A small image inpainting model, trained from scratch: 1.1 epochs.
Rows from block 5 of a small image inpainting model, named by matrix and row number. Rows with one number belong to one channel. Each number is 500 + 40 x the weight over its row's rms, rounded and kept within 0 to 999. All counts start at 0. Numbers have three digits each.
After each channel's rows are labels from the 100 images, of 14976, where the channel reaches its highest value: "patch colour" is the nearest of a few named colours to the mean colour under the peak. Only what is clearly more common there than usual is listed. The data: regions of photos with short descriptions (Visual Genome).
# convs1: 3x3 conv (model.enc.2.1.convs.1.weight, 144x144x3x3, each kernel summed), inputs 72-143
# convs2: expand pointwise conv (model.enc.2.1.convs.2.weight, 288x144x1x1, transposed), outputs 96-191

convs1.82:476505518497491525503477488566500471655509518485500466514618495450514496541517488507520522474451489536522517464494476483537485487528509503565510474513412512443523447525489469485475492480553507396541491504499426603477
convs2.82:505486455497503463503475495494505502492501500470490407499497622684522487508501452510496508499474478512519511408491547514513504516493499497566538490493468547611493513462494505512500501499505510453500598670518477477505534436505525451505500503483494505531511500450496392545483488506500480450
patch colour: pink

convs1.91:555520482465518502478545561516556509508534515506549480552515553527548544492422463478542505492485539493584543494597497498518418484517488409551519554476494490587545575543555575539483466538494546541504507502518511496539
convs2.91:521513484425499511493503443507488464500553468501501516627510612491499500515476463515479535485542514466508468501498504500496501448534485491501533486488488502487501500500473502632518500544505549499608479506509448511525491523500503525517477512548466463501500459448448443464499494468513498581
patch colour: grey

convs1.49:460491488543497478500453546486523500497557494466510500463479447507540484462489447514555514517508466435508573655529457507508461481489469495454577518503501486482433540497497508520471501473441499493434499397508490523507
convs2.49:497506429513521459512502469506494467565499469473496515564499504510495518500499502506502493503502496501411497485406523490531487504525525498501491498500473502547494482445545588470477502672499502481618495505429500500500499360501486504491506499639503504489501504509500465521499489529507411548
patch colour: pink; white

convs1.114:581516511532479495503521543516438495499547494442484488527497551506525639475515491538530535478536473463472493555512490593482579537482431497501491468498526530530514497473572561488450481538613492507503600519483509514493
convs2.114:512469506505488508493499460501463503516513443488494486478499497503505488499532500666503493529553508498539542522508532453499489502503499518464508495499501490497502501521354506497498500500492497528502496495505526503497468498493507536500592496476433498483517514500462506478511499523502502502
patch colour: white

convs1.7:465510500493480551504471493496485554479521448500556472485565442456440465554574556489528455495530456561480509504497603506440583568534531476533511556468491476503570509456453503468449407493491545472416554480511513626525
convs2.7:413496504500488503498473489474504507494513436510516509524493484461494501492511485491497502501489335515500501537491517506467498450504499501501501531551474499525503507466478495500505500496428466503469640507490499509499501638407541500456559550508470499500484502500618504494536500500483498423
patch colour: white

convs1.139:485483507502473522528527486503587468390519453441549506434505492525517501540536464524492527541523427492471439497500517510494554528515517547451516474466497502518538459506520564580492504455443508509452525493516482520495
convs2.139:572512444396500586577510425493513495504482527493519501504467481590511495531498499561472500478498499506515511532500477489506500504533522501504492529498535495495498501487522469532476496515502516490529500494504499533460477501536477563494527512506394497481534348508407472537544500614500414480
patch colour: white

convs1.23:547507517455509559511532505520513614529491586580532447448549473542511513506563515487493531569543464495501490512471483561530579540538459506503568460486508533561465512460510464488508496555468468514572515570493474531500
convs2.23:500492467450500501475476545490501499503495506438562567464496501499472500500499507579472501512497686467501500471502495500404513620501503494510474512507478496504503499514473499569452493497500510500506527433548500556474503475495530462502509497497488503496509494493496482478499500481490494498
patch colour: white

convs1.99:469494554551491492509520545461582479494505540494487466509508531487453555500483500483493528516523452532538447520486511516509515584513538548528511505548556545484513544477613486491479510568527457544515535487492478491455
convs2.99:525500471486500489506438501513485509475522460524515499488500514515497495499500475500499513524512476496500559508501483482501396459500515501495500474502456498488508471498483434475510474500483500498500510486500478436512499517497522495500501457449498533507563548405486495481483524505502494547
patch colour: white

convs1.21:529559533476571547518494463498479465506542499461423433483510478580539472634541524520511479476493388483441476485476530490551571497509474518528551510433472523478416566471516407479537484502457464459550506477516503402511
convs2.21:502447500500486510506483479500522496487503484507501520513474491527507456508435519501506497475499420524484567501536510553402519520500488481502486498527386451555499559561503502571504506558483489500523502483364498502502479498500487502503525518497383554532521496472518482502498550491498521515
patch colour: white

convs1.58:546533494553581477441499541502577532527524442556479534458488501478554559521532501528596566430509525492550502487577495494525519540546511502492525505480517427553581493501465492503518554561528495478510525524502508519492
convs2.58:482353500491508493438481492501486514513489508476500502490497474428434503500497510515491518521500558466500473528498490446497501510498488511500502479500500269509500490520495500503504499443492500496501504496501518495503487510499494499404556582487491505565505466508495492499501333500488523515
patch colour: grey

convs1.84:492452530557486496474527492494551508498521515440543501546519464614503481478490471520527462468529430455491488512453498444539519495506485475473492498455414520471408533388628564481496483449492504490416523496506496476499
convs2.84:491495583421529438502499489600495501479548505421500500517470498500500490486518505476514460496502434451469521535475499427400430482483507505501501490488491490499494508531459459492514501508481492488519507471497493503486495487515512501482521587545473468500486517500572497498506494443497492496
patch colour: white

convs1.81:493484493513522508466491506500463531538497465491475515496485515445542476496495516522488466452464466594548475528531485535523549521520515495432498458649484485466518495490536491546464523450464508526496502517504461535454
convs2.81:503526563568500474499495500458526539460500530513496474344504487541499492500507500513510597454321499485490510505501500448494501510474510491505482462515504509498586483504537507500499360500516503497491506484501516551500504524560422502552482511498559481502479550525499445500522370464520464493
patch colour: brown

convs1.96:549512564422519567653476432504623523497503479512540513526480544515544489502487524511497447531604519492521519543506513479507609526469481438521557527430517456495494495491490519547587523470509522505483581516504546508509
convs2.96:490500498508464489501503497494509491495501453507517498506558479512509489495502484500499496447501496509436518505509500421504493527517486499487515488498500444514488497499483502524507541526707463489502502529531497558500490502494500498486468680496506565487499504491500514512498501506504471641
patch colour: white

convs1.92:522507481462497495493429521513460439499409574407581484520499482532488493437501493448506595530481525498461485461520490486478476518497567485538502423454504509551443487475538515509503433366532521528514437510489484451517
convs2.92:502465499463520480497506500499496487486481527538471396420501479558544579477520491511478456452499551500535503464496495462532608458501502514536501485479507509502501502519489517504401499503509499471498459500476475500554497571498494521553501620510494500502477506500506534500514500501501500472
patch colour: white

convs1.142:459392617487576547414497520481555474486464497547462531517482468538485446564587493508519469529582535594438479425509482429486466567555512494490535488604477541559473516545485491512520502488507428493477537474495545491491
convs2.142:500501499450478491499495488498563496609530428557500566505444508393496486505485487504500516500494496527507448522500500500496502496509461498511465500521481484490493501503500494506513499503500471488500503500490497544502511489521523512459482500469570511503513449489470501671502511503487501513
patch colour: white

convs1.33:495518546508519517523464467503463491504604490478457510537502479482457528528519505504470525495496545542483586496539509451540545491585516519522511427421445515541495483546479510442465493466487445506474516528512519451491
convs2.33:578499549502489482464500506499504478467474480473638480558508491462526487482454501500496478505496486501341499494485500502505467463512501511503502504596500500500601509458512495523513501489498490484514499496488416501504453497499498564500513499480493655507502438580450622485558500499519491454
patch colour: white

convs1.16:520497497522521457473519498526564509511565507609511541496508491565520526487503511500482459487494503481480441577512580373713512512467540503502505475511483493494499496565561506504533449492430490524470456462487571564492
convs2.16:492531514487497494422502497489484483520473461411510498526502451488506505493493504465522436459477519510512502487541507496500501524499501473520523511488506370391417437488539554519512508501505450518461503480496498479514453536592478525484500478494519497500517500508440495423508494500499532446
patch colour: pink

convs1.121:524604484453518495524507515524492542517445471479517567480458517431508522367501512555529523506486487542568489509489523558568498451424400505509478577542481530471540487487520498525510482555493447464518548484487472493510
convs2.121:522501546499507599534495529498490498517462506540499487591526516564514498533482513500500486489508517495519492554500512501484489489500583491492461490497382551506497487354497503500499491507500498513526496421515499531478469507553474474530476511633506477499410499485459504500584480506500531524
patch colour: grey

convs1.71:489492492516453487512523542482553482483474519488523569459527447513525592560555508535474509574537505514562461519502527458548537509558478546529504594455532513518421479502463553475529499533540483510453508542498540452563
convs2.71:526499493496498588502505494508491500582499610532499507543501503504499500523500480494447451503535510419484502548493496493511500498494546518497505500506500488499497472492486513505521477453622497495500523468468503491495503512505501458509509518587479485591505488501528495575506495507498502549
patch colour: grey

convs1.61:455517585499554536563496495487514473513503498553445447501529457525461488484588526513526487505597441463486470473520390469489520558522453474502518524516368527504438503522569472457508453457522483541530599550517506434505
convs2.61:600494496500511478491500484497497500500502527492503500547498502492519434500509499512609482534524482497590481488539502500500503503503422497499486511555499490482500530508513498499502464511536500497509389501537497523513502506515494534500497500500517498529581499501510518531500493491488497573
patch colour: white

convs1.137:548522545528500486522472483507545454517487517427439495493498454502501485492476516574473488502442372430492494507498512523483459532451501529468615488507521473447568532448451490543547505492527488578599510560527557531534
convs2.137:519514409473518501516499498497521527499495555510445494556474513404540564497500571519487515563501509513525452508540453391498463533538446473498527534504500487498500479589489497384498524501474506498497493499492508508506540500444550517502522518485535492503500534496511426475494497508463502516
patch colour: grey

convs1.131:492506521519556506510521520455531484512484484463510542473469495443496493517539489432496427448551431506559491487533498512435470499482447480457515449522497474556466416516447556617494462611580484549464619491464496532488
convs2.131:506502532501505511491496445551499558564497280532455502590502513492488502502500467414497661488497583433530409497467527503598631506539501496500506618530514498507514540482492526555498500500562504500582506513518502523493509497500500496386504500499598489493486452395515494456530472420500495469
patch colour: grey

convs1.143:524472515490487513516536501497541524518491515507483496508462508493528500542541553529521530445580474482497477460617510473492543527509524478492543515534524528548464492509506478541501419495471543487539527523536495484505
convs2.143:507493500482505547507498500500502494498467480473537499488523506497450503504500508501499424507434505500548508500491501497491351479500477495487490510529488509435510470503498467493489543502499480492492594491486500505492481355560507529512500531502505531484503467503500504512515486645481492494
patch colour: white

convs1.123:488520491501507412512546547475448529522524505451480489553508486487458468447577500465530474551505484485505461501501471448512521521513561488516458524475519514478490596412465481392584499553465615620512530485521456494478
convs2.123:553437505509539466497510503505501518492528476499413444490513446500495500512503514504505488503512493498582486540500494501504485493493516509496504539499487507523526500497495500529493484498499447500472523501493497494582495492501502508495495521502489571499571504512501502497479550448473501522
patch colour: white

convs1.141:488510563562523467520508596490548492521500517504489478495518487578485541626649532583502435477515365509514501522543461479516503485488505523473519528511536500470502414494527505528490525548509498483566526482511515466487
convs2.141:502468489471383507375500495496510493501500501499597520504560510541503490491501538535468496506543491437520473528506477498499496499420531525423503528509492487429488504498501493510506500436463373500500499497483483500492474486500500496500564500478478525508507499492533396508517528508500505498
patch colour: white

convs1.48:530482548486520528553469602493495518492527495511575501497517474496501523569512546511484466521527480506419415500492446476503524486538511547425531451474459568527450585478512489464408548597514480526516559463486527462508
convs2.48:656502457411492516499447502483481488513399407468522484572522500545499463495474500483493502516557562512513508500481487505500496512502502500501470444531498498450506500500505501508476500500493528500531482478511494567495495476504497526516436496452336520516533522512500564580495498560496504509
patch colour: white

convs1.140:553542493419489541500507549498438489523512459522488493504503434527503487520541573531490538533505494507540509503581506455404538499578515519515512529497492543491495533505505526515490526562414505535438483532454514492495
convs2.140:502500506506492501501502497496501514526499476498494639491430474437505503495480462519479499499516462507508498554499508498523500502489473564497500498500494500508492499499477500520500673531580482495499516480495519518473516501494500503503520495503541493493508486473504509489374527501495558500
patch colour: white

convs1.109:489504514542546429453517507533479546493561535505529506528483466491495512453598607506482589534521521546484519512392500495512601440504507515454557417528488487432503474442563505493500504375527490520502512492546517536478
convs2.109:552411531475515501500536502488504499525498531514498510564519501502498498490507490508500499554506507500502519517421500494495501493500500506421488536501502500505486503511507490494501500495533523506460533498501543622572499531515484484422511500500500517502674500481445513485497612496461574491
patch colour: white

convs1.8:507509568482615493526485537499485591538525447539550519516500582528512501541592530497491496509469473535492533519487433459542499498528474506520510509496550484489385531497558424391543448510546503575489569579505469506520
convs2.8:498481500499475485506500501464500491552498459505527500540500510484506500515527488502499450597582520500500501492491499424497512501506499445498499495525538499486505497488505500502508501455485368449501498491486498500553494507503491577471500503431335546545473367499523498527490508498520504505
patch colour: white

convs1.95:492383529487434544452484486506503503489512527550538500557466493493491525512511502487506503509585469500500515490472447508527547587513486547488511523407633492445516540484500508501405586516523512395538525547471448456502
convs2.95:501507489478506639491500531500502563505470450529508544536520546489499499510524499499500551474500494501500496490500504485500465458503497512448498515542519424500449498493504499487489505484428502455398501503448490510475487500511499462500529512488507510503504495466505495630489510506475494509
patch colour: white