From a checkpoint of a small image inpainting model.
Model: 6.5M parameters, 32-pixel images, widths [96, 192, 288, 384].
Training: soap at rate 0.003, 3600 steps, batches of 64.
Data: trained on regions of photos with short descriptions (Visual Genome), 1.1 epochs.
Rows from block 11 of a small image inpainting model, named by matrix and row number. Rows with one number belong to one channel. Each number is 200 + 20 x the weight over its row's rms, rounded and kept within 0 to 999. All counts start at 0.
After each channel's rows are labels from the 100 images, of 14976, where the channel reaches its highest value: "patch colour" is the nearest of a few named colours to the mean colour under the peak; "place" is the part of the image that holds the peak. Only what is clearly more common there than usual is listed. The data: regions of photos with short descriptions (Visual Genome).
# convs1: 3x3 conv (model.decb.1.1.convs.1.weight, 96x96x3x3, each kernel summed), inputs 0-95
# convs2: expand pointwise conv (model.decb.1.1.convs.2.weight, 192x96x1x1, transposed), outputs 0-191

convs1.89,195,184,187,181,193,188,200,206,237,196,187,217,196,191,193,221,195,163,178,196,196,206,202,204,197,198,197,193,193,203,196,194,214,192,212,226,208,195,187,195,275,302,192,189,192,208,192,197,194,172,205,186,242,265,209,234,183,197,198,201,198,206,202,199,205,212,198,201,196,213,216,195,173,201,192,185,206,197,243,185,213,202,211,173,200,221,206,206,221,197,191,221,196,205,211,200
convs2.89,199,213,196,220,200,190,182,221,195,218,207,221,200,247,199,205,201,226,204,208,193,209,183,180,261,218,190,184,204,202,199,201,212,208,197,161,200,218,202,205,199,187,203,93,213,205,159,201,200,200,184,200,200,252,205,177,207,195,201,207,189,199,214,203,183,195,205,200,202,201,202,204,200,195,195,195,197,201,196,207,184,271,204,186,193,160,202,188,169,75,200,213,206,201,200,190,211,182,199,186,216,210,206,206,202,200,197,226,206,199,200,203,201,193,197,201,197,196,205,211,203,204,229,212,236,203,208,203,188,213,195,199,196,215,203,220,201,211,189,194,199,198,207,201,199,193,198,204,201,214,199,157,198,198,200,199,233,216,241,202,174,197,206,194,158,207,242,194,198,205,242,187,165,201,199,240,198,212,190,206,194,183,225,196,194,198,193,202,216,175,196,202
patch colour: white
place: bottom right

convs1.59,163,131,140,204,191,197,214,214,183,196,205,192,223,222,201,208,212,195,208,194,218,201,204,201,231,223,190,203,146,222,162,181,191,187,202,203,194,182,178,233,249,209,216,185,203,210,187,212,182,198,198,247,198,196,207,201,208,211,205,206,192,207,203,192,184,205,212,191,212,190,177,226,206,218,222,214,197,202,179,241,186,229,189,224,208,222,188,212,173,200,202,169,196,238,196,197
convs2.59,199,326,187,189,199,202,205,204,198,174,215,199,200,202,174,196,188,200,199,193,202,178,200,201,212,188,200,214,181,204,207,200,209,234,202,184,213,180,220,202,216,201,186,227,181,197,187,236,195,200,191,182,198,199,186,202,198,200,200,192,222,190,191,193,201,197,199,200,200,200,207,200,192,199,175,199,191,202,201,191,203,205,198,200,187,189,211,270,210,199,197,251,200,203,214,188,201,200,207,188,181,181,211,191,203,204,200,203,201,215,184,198,191,200,200,197,205,198,202,197,172,225,194,132,136,200,160,201,203,198,206,196,201,211,192,194,200,187,202,228,199,204,150,200,199,196,188,218,186,203,225,202,198,200,221,194,193,201,206,205,146,201,199,188,200,217,201,200,306,209,204,201,232,204,208,194,202,140,201,191,191,192,205,200,221,200,205,201,238,201,216,194
patch colour: white
place: bottom right

convs1.7,197,179,218,189,187,192,204,199,162,209,196,225,194,205,200,187,190,205,224,232,217,205,173,245,194,192,204,203,162,190,170,198,175,190,215,190,211,213,183,204,191,204,202,199,284,236,198,183,211,185,202,176,212,200,196,213,189,232,197,189,198,218,250,182,174,212,226,204,216,210,183,179,217,203,205,227,235,192,209,207,195,167,229,197,199,196,220,234,188,203,165,189,206,211,201,166
convs2.7,200,308,218,202,198,188,200,189,202,193,196,200,199,200,203,201,205,199,198,199,200,194,199,192,218,186,199,190,199,199,205,200,199,211,197,199,215,197,188,200,194,198,200,222,200,198,203,200,173,191,181,201,198,172,181,199,200,200,218,198,195,183,201,199,196,154,201,196,201,199,178,208,199,198,199,175,191,196,202,200,243,199,200,183,185,181,200,188,190,207,202,183,199,332,192,209,198,200,199,181,206,201,201,192,202,199,201,200,203,200,200,199,199,204,202,198,200,199,200,204,200,201,203,199,193,206,184,203,195,201,194,200,197,200,201,200,201,200,204,199,197,200,200,191,192,202,191,202,190,191,200,191,199,200,201,205,204,201,145,199,201,201,203,201,200,190,204,201,37,205,200,197,215,199,197,186,202,195,200,219,189,187,201,199,167,197,211,199,201,199,196,242
patch colour: pink
place: bottom right

convs1.60,184,162,195,185,200,205,191,194,216,190,207,238,208,199,226,213,190,211,202,205,196,195,205,210,150,195,241,215,204,188,201,207,203,179,197,228,203,205,197,192,324,206,181,192,214,187,215,209,196,199,224,211,192,193,209,217,190,211,202,204,235,203,190,192,190,191,197,239,209,187,165,190,196,205,217,229,195,173,203,206,185,207,216,197,199,190,206,191,196,236,196,184,188,208,197,197
convs2.60,205,229,212,198,183,251,200,201,152,286,203,201,200,202,200,203,220,209,203,168,216,220,209,208,199,197,178,215,223,198,198,195,165,202,200,197,200,201,195,203,195,177,163,196,197,199,209,200,200,235,228,198,186,206,185,229,201,203,195,197,212,202,198,196,201,199,203,193,207,201,202,215,209,200,208,199,214,200,199,200,205,202,205,199,208,196,186,193,198,186,186,223,172,214,203,194,201,148,217,245,207,205,207,194,187,189,195,202,192,213,212,207,184,200,200,202,201,203,198,200,188,190,186,189,195,200,198,196,202,199,204,198,215,260,197,200,193,168,199,210,199,211,102,234,208,191,198,197,213,207,193,175,171,200,213,209,200,210,194,200,202,191,197,207,200,229,201,201,300,198,136,201,152,219,176,180,199,197,199,192,206,157,199,196,187,202,182,198,247,196,204,236
patch colour: pink
place: bottom right

convs1.27,237,252,194,167,193,221,176,187,192,200,244,189,203,209,211,203,182,218,200,205,206,200,187,197,171,186,220,198,220,186,182,221,226,186,218,197,186,185,253,188,277,144,181,217,236,206,231,178,195,196,205,207,198,186,198,203,192,186,181,211,202,210,195,208,188,187,203,191,199,189,200,190,185,182,185,239,196,210,196,202,201,195,264,189,203,204,193,196,202,197,208,197,207,200,206,206
convs2.27,194,194,213,200,196,195,201,197,200,187,204,182,214,200,223,201,197,211,201,197,291,203,208,221,206,195,199,264,272,199,203,201,209,199,203,223,200,198,225,199,199,193,183,189,186,198,238,200,211,215,179,214,199,175,201,204,196,206,203,194,199,210,211,200,180,202,202,196,200,200,204,197,201,197,199,204,203,201,202,202,171,186,199,212,201,201,202,71,203,225,198,98,200,177,195,196,197,179,203,203,198,231,198,190,200,208,201,208,201,139,197,205,200,200,196,201,199,181,198,201,200,196,202,184,183,204,197,200,200,194,208,176,192,201,200,199,217,202,201,210,202,201,154,200,201,200,199,200,201,213,199,219,150,159,220,183,198,195,207,191,230,200,202,200,209,180,199,200,215,199,201,201,139,197,199,204,199,199,199,216,191,200,200,202,182,201,218,197,210,200,198,212
patch colour: pink
place: bottom right

convs1.20,193,157,188,191,200,198,169,197,215,198,191,217,203,211,213,195,192,215,196,190,205,186,186,205,275,179,189,202,180,243,198,198,163,197,202,203,183,188,200,214,206,182,199,196,208,196,225,184,203,170,205,243,188,209,176,206,183,237,209,153,186,221,246,188,182,219,225,200,205,178,193,208,205,206,250,201,204,216,185,209,202,202,204,216,236,198,199,245,224,221,209,197,177,225,183,194
convs2.20,179,198,208,196,196,206,200,229,200,237,201,201,205,199,206,260,202,206,201,206,212,189,201,215,89,205,200,188,213,199,215,235,196,200,201,224,196,214,199,200,203,203,159,197,201,193,222,200,199,206,206,146,197,247,197,203,204,212,197,183,210,204,211,197,224,200,201,200,201,186,243,199,200,196,201,219,220,189,203,203,197,201,200,207,200,235,198,203,204,213,205,202,203,200,163,197,201,200,206,222,200,211,199,198,202,198,195,203,213,246,201,214,199,200,201,200,207,208,199,199,183,195,199,199,241,199,237,188,203,195,123,199,197,246,193,199,182,193,197,198,224,197,212,200,221,202,201,192,201,202,200,238,189,223,201,192,207,202,197,207,151,181,199,174,200,206,179,201,223,174,198,194,172,224,199,213,200,215,210,286,203,200,200,198,274,205,205,173,198,194,216,176
patch colour: white; pink
place: bottom right

convs1.93,166,213,221,141,161,177,206,187,209,205,200,197,228,213,215,222,180,206,176,169,173,209,203,186,238,200,217,130,171,221,201,201,175,210,196,196,193,192,219,200,218,174,212,204,209,230,197,198,203,232,206,212,177,197,212,172,195,220,206,207,199,201,236,186,213,222,197,200,166,180,181,203,206,182,224,189,206,220,242,192,206,187,209,211,232,203,186,175,179,196,194,175,172,191,196,198
convs2.93,196,204,204,205,202,205,209,221,189,195,176,210,185,224,197,203,193,202,207,195,141,95,201,201,180,194,209,200,200,199,200,214,199,202,207,199,197,213,199,200,201,192,199,195,193,206,185,189,195,209,207,196,196,229,195,199,199,203,207,201,218,146,209,205,317,191,182,200,218,191,197,197,199,201,205,192,224,191,191,198,202,210,200,200,216,179,194,253,166,204,225,213,201,267,206,201,210,194,242,219,200,199,199,208,245,144,194,200,195,249,211,206,198,203,197,200,207,209,200,200,199,240,216,197,222,202,194,182,211,205,177,200,204,205,208,205,203,195,197,200,199,198,209,201,200,216,201,205,202,215,183,196,198,169,199,214,257,218,200,199,198,203,186,200,137,205,223,198,183,207,200,195,199,209,194,196,247,200,198,204,190,201,203,196,205,182,220,194,201,200,171,203
patch colour: white
place: bottom right

convs1.28,242,192,181,198,196,183,193,188,235,201,200,207,200,204,202,197,201,204,193,183,198,200,231,200,171,198,194,211,200,214,224,206,194,192,194,202,192,186,215,251,214,208,206,197,194,181,158,192,216,186,183,190,151,193,215,187,149,171,194,159,188,216,119,199,197,205,200,205,207,219,205,202,208,204,207,203,207,195,199,127,219,239,197,202,218,195,199,222,202,197,214,195,192,189,210,221
convs2.28,183,199,211,191,201,195,200,202,200,197,199,220,180,204,204,201,204,200,201,201,87,179,200,218,182,215,201,200,200,202,201,200,205,240,198,199,198,196,201,200,195,200,189,194,198,213,212,181,183,208,194,182,205,205,204,201,215,200,204,195,199,193,202,192,186,199,217,197,200,200,200,196,199,200,201,216,210,193,197,184,201,205,199,196,204,211,206,331,232,201,201,359,204,202,197,198,212,201,201,201,198,227,200,197,202,205,194,206,200,200,164,202,200,205,200,200,213,210,200,201,202,201,200,193,178,202,201,186,201,207,200,199,203,200,200,186,198,202,206,200,200,200,199,188,199,200,198,201,195,227,201,237,200,194,230,199,198,200,214,200,201,205,188,204,192,260,206,194,198,202,198,200,204,200,183,200,191,218,196,219,199,203,194,199,200,208,200,207,177,207,193,190
patch colour: white
place: bottom right

convs1.18,187,251,228,193,192,221,209,171,193,210,241,174,199,202,199,161,209,222,216,197,176,212,153,196,189,201,185,217,225,177,211,198,203,203,178,193,220,144,238,204,267,199,204,193,216,187,189,210,184,236,209,217,189,184,199,185,200,202,187,192,201,190,217,218,195,200,215,206,204,212,197,204,176,195,194,221,208,215,206,195,199,175,194,184,201,203,201,262,183,171,220,173,212,219,200,199
convs2.18,197,240,211,200,199,221,210,207,185,185,178,198,203,199,204,199,200,200,201,188,217,200,201,197,212,209,204,297,207,202,201,216,193,204,201,223,203,200,218,195,200,199,200,207,181,216,325,193,202,200,176,203,201,204,180,204,186,201,205,155,194,200,207,190,182,188,200,192,202,186,191,201,201,205,203,244,214,185,199,208,189,208,200,214,216,166,196,200,197,207,200,200,221,203,200,201,202,182,199,214,211,228,200,197,212,201,205,203,199,193,204,198,195,197,197,198,200,221,168,203,202,180,198,149,198,199,228,218,199,196,200,203,199,203,231,220,172,182,199,201,200,199,204,216,215,199,201,198,203,204,193,203,163,198,226,202,205,209,292,134,210,189,196,207,194,199,203,201,209,201,186,201,195,199,132,205,200,217,200,200,200,200,162,173,193,210,184,143,199,191,196,211
patch colour: pink
place: bottom right

convs1.55,213,213,200,222,210,170,189,201,209,197,190,232,211,175,217,177,196,174,204,204,209,224,214,202,244,194,248,216,192,203,200,204,189,194,215,225,181,186,196,205,198,176,198,219,187,251,205,201,238,179,200,238,176,154,202,209,177,199,197,177,202,208,184,202,226,234,160,218,172,176,210,191,203,205,200,206,209,199,192,174,189,191,195,203,209,197,187,203,170,157,191,197,221,134,199,218
convs2.55,181,182,221,213,186,249,215,200,201,208,203,200,199,188,203,181,196,200,194,191,176,193,196,202,187,201,200,195,259,204,205,203,224,198,200,194,210,197,200,200,203,189,169,200,201,205,241,189,202,196,201,196,198,244,207,208,198,204,204,189,201,216,200,203,213,206,202,199,203,196,200,201,201,198,199,204,220,201,199,200,201,199,203,208,222,200,198,315,200,201,222,261,203,225,203,205,201,196,196,200,208,217,200,200,204,200,200,200,201,238,195,201,199,199,200,210,201,197,195,200,206,249,209,182,186,202,201,204,202,200,198,203,201,200,203,183,200,194,195,200,198,187,231,330,177,201,201,204,200,225,192,196,203,188,202,197,187,200,216,193,199,193,83,184,188,209,210,202,198,222,200,202,194,202,203,196,204,207,199,204,198,202,199,199,242,201,204,200,205,198,184,200
patch colour: white
place: bottom right

convs1.86,190,198,195,204,190,192,200,202,202,205,216,206,193,204,205,190,217,186,259,213,201,205,195,207,208,218,201,136,218,214,187,196,199,212,209,198,193,200,195,199,278,195,188,203,217,193,191,199,197,191,197,192,230,252,192,203,190,193,197,208,207,199,195,195,210,203,215,229,210,192,201,198,198,199,205,211,201,218,201,290,209,220,210,210,187,194,210,202,179,173,182,193,196,201,203,269
convs2.86,195,203,192,205,200,243,200,285,164,201,202,198,228,200,200,200,259,202,201,198,220,202,200,170,247,201,197,234,185,196,184,199,122,187,199,239,204,200,189,200,206,191,209,199,200,202,204,248,208,197,217,200,199,213,203,199,201,199,204,229,200,311,183,196,189,192,193,202,200,194,200,196,198,219,203,265,200,200,204,201,200,199,199,200,188,200,195,181,217,199,194,167,200,219,205,200,170,198,200,228,189,183,200,200,211,200,200,202,205,200,207,202,201,199,198,191,198,202,198,191,214,204,183,181,196,204,202,204,200,202,225,198,200,198,202,202,201,188,199,200,199,200,173,218,202,197,201,203,200,198,201,198,198,200,167,200,199,199,119,192,181,199,200,200,209,189,270,198,244,197,193,201,201,200,201,149,180,192,199,198,200,202,199,196,162,204,194,200,201,200,200,206
patch colour: pink
place: bottom right

convs1.30,149,206,210,204,184,157,219,201,195,208,174,204,261,192,187,281,201,203,198,201,210,237,200,199,213,200,196,205,189,215,187,200,192,196,196,195,198,188,215,187,243,191,177,198,198,194,184,191,184,255,180,213,196,192,189,194,202,224,192,174,198,192,215,198,214,203,219,156,195,195,195,183,201,198,216,211,205,203,193,210,207,199,214,176,189,202,203,144,187,208,218,164,213,227,196,209
convs2.30,205,206,198,205,205,197,200,203,205,154,200,200,238,201,204,200,199,200,199,201,270,198,199,201,216,202,199,203,193,201,192,202,198,194,219,203,210,200,194,200,228,200,197,204,200,199,273,159,196,190,190,202,202,218,197,195,197,196,200,198,184,240,201,196,200,195,200,195,198,195,194,202,200,202,198,175,199,211,210,208,199,140,211,213,180,199,203,144,182,191,207,92,208,201,189,220,200,193,181,203,202,201,204,199,194,203,199,201,201,130,183,174,218,201,200,199,200,188,201,198,201,121,199,197,203,184,202,198,192,131,230,190,189,203,190,199,216,197,199,196,200,200,173,204,186,199,197,194,210,200,204,189,203,246,189,222,206,203,212,202,199,192,245,200,197,172,202,205,200,188,203,200,131,209,215,200,202,200,202,210,202,200,199,196,165,184,189,191,199,200,244,203
patch colour: pink
place: bottom right

convs1.85,173,194,152,184,203,176,208,189,196,220,200,195,212,219,215,199,218,175,214,193,171,185,180,195,188,222,212,221,204,230,181,168,186,198,181,203,223,187,152,187,215,272,206,199,241,191,198,205,206,189,160,208,199,185,199,219,174,230,203,175,194,186,190,199,230,178,232,207,200,202,214,213,189,191,179,195,193,192,157,190,191,224,200,202,211,205,180,212,232,232,195,175,173,203,170,195
convs2.85,186,220,195,200,204,195,202,199,197,184,195,217,200,200,201,200,201,197,201,201,121,182,200,198,200,201,200,199,198,199,201,199,194,243,200,194,197,203,200,200,195,199,208,202,206,198,199,198,203,201,198,199,200,207,199,203,204,198,195,216,200,131,197,200,198,200,200,199,206,202,204,190,200,199,199,199,199,194,200,198,203,221,199,186,200,201,208,336,202,199,200,296,201,200,201,200,206,207,207,201,222,183,199,202,199,198,197,203,202,320,202,215,196,199,198,196,201,212,213,200,183,233,211,200,201,200,198,199,203,200,195,195,200,207,200,199,199,200,201,202,206,201,204,190,201,205,200,200,217,196,202,201,199,206,200,202,228,200,200,196,195,201,194,200,202,278,199,204,194,242,202,201,208,201,200,224,270,204,199,196,199,200,201,200,183,201,211,201,182,199,201,188
patch colour: white
place: bottom right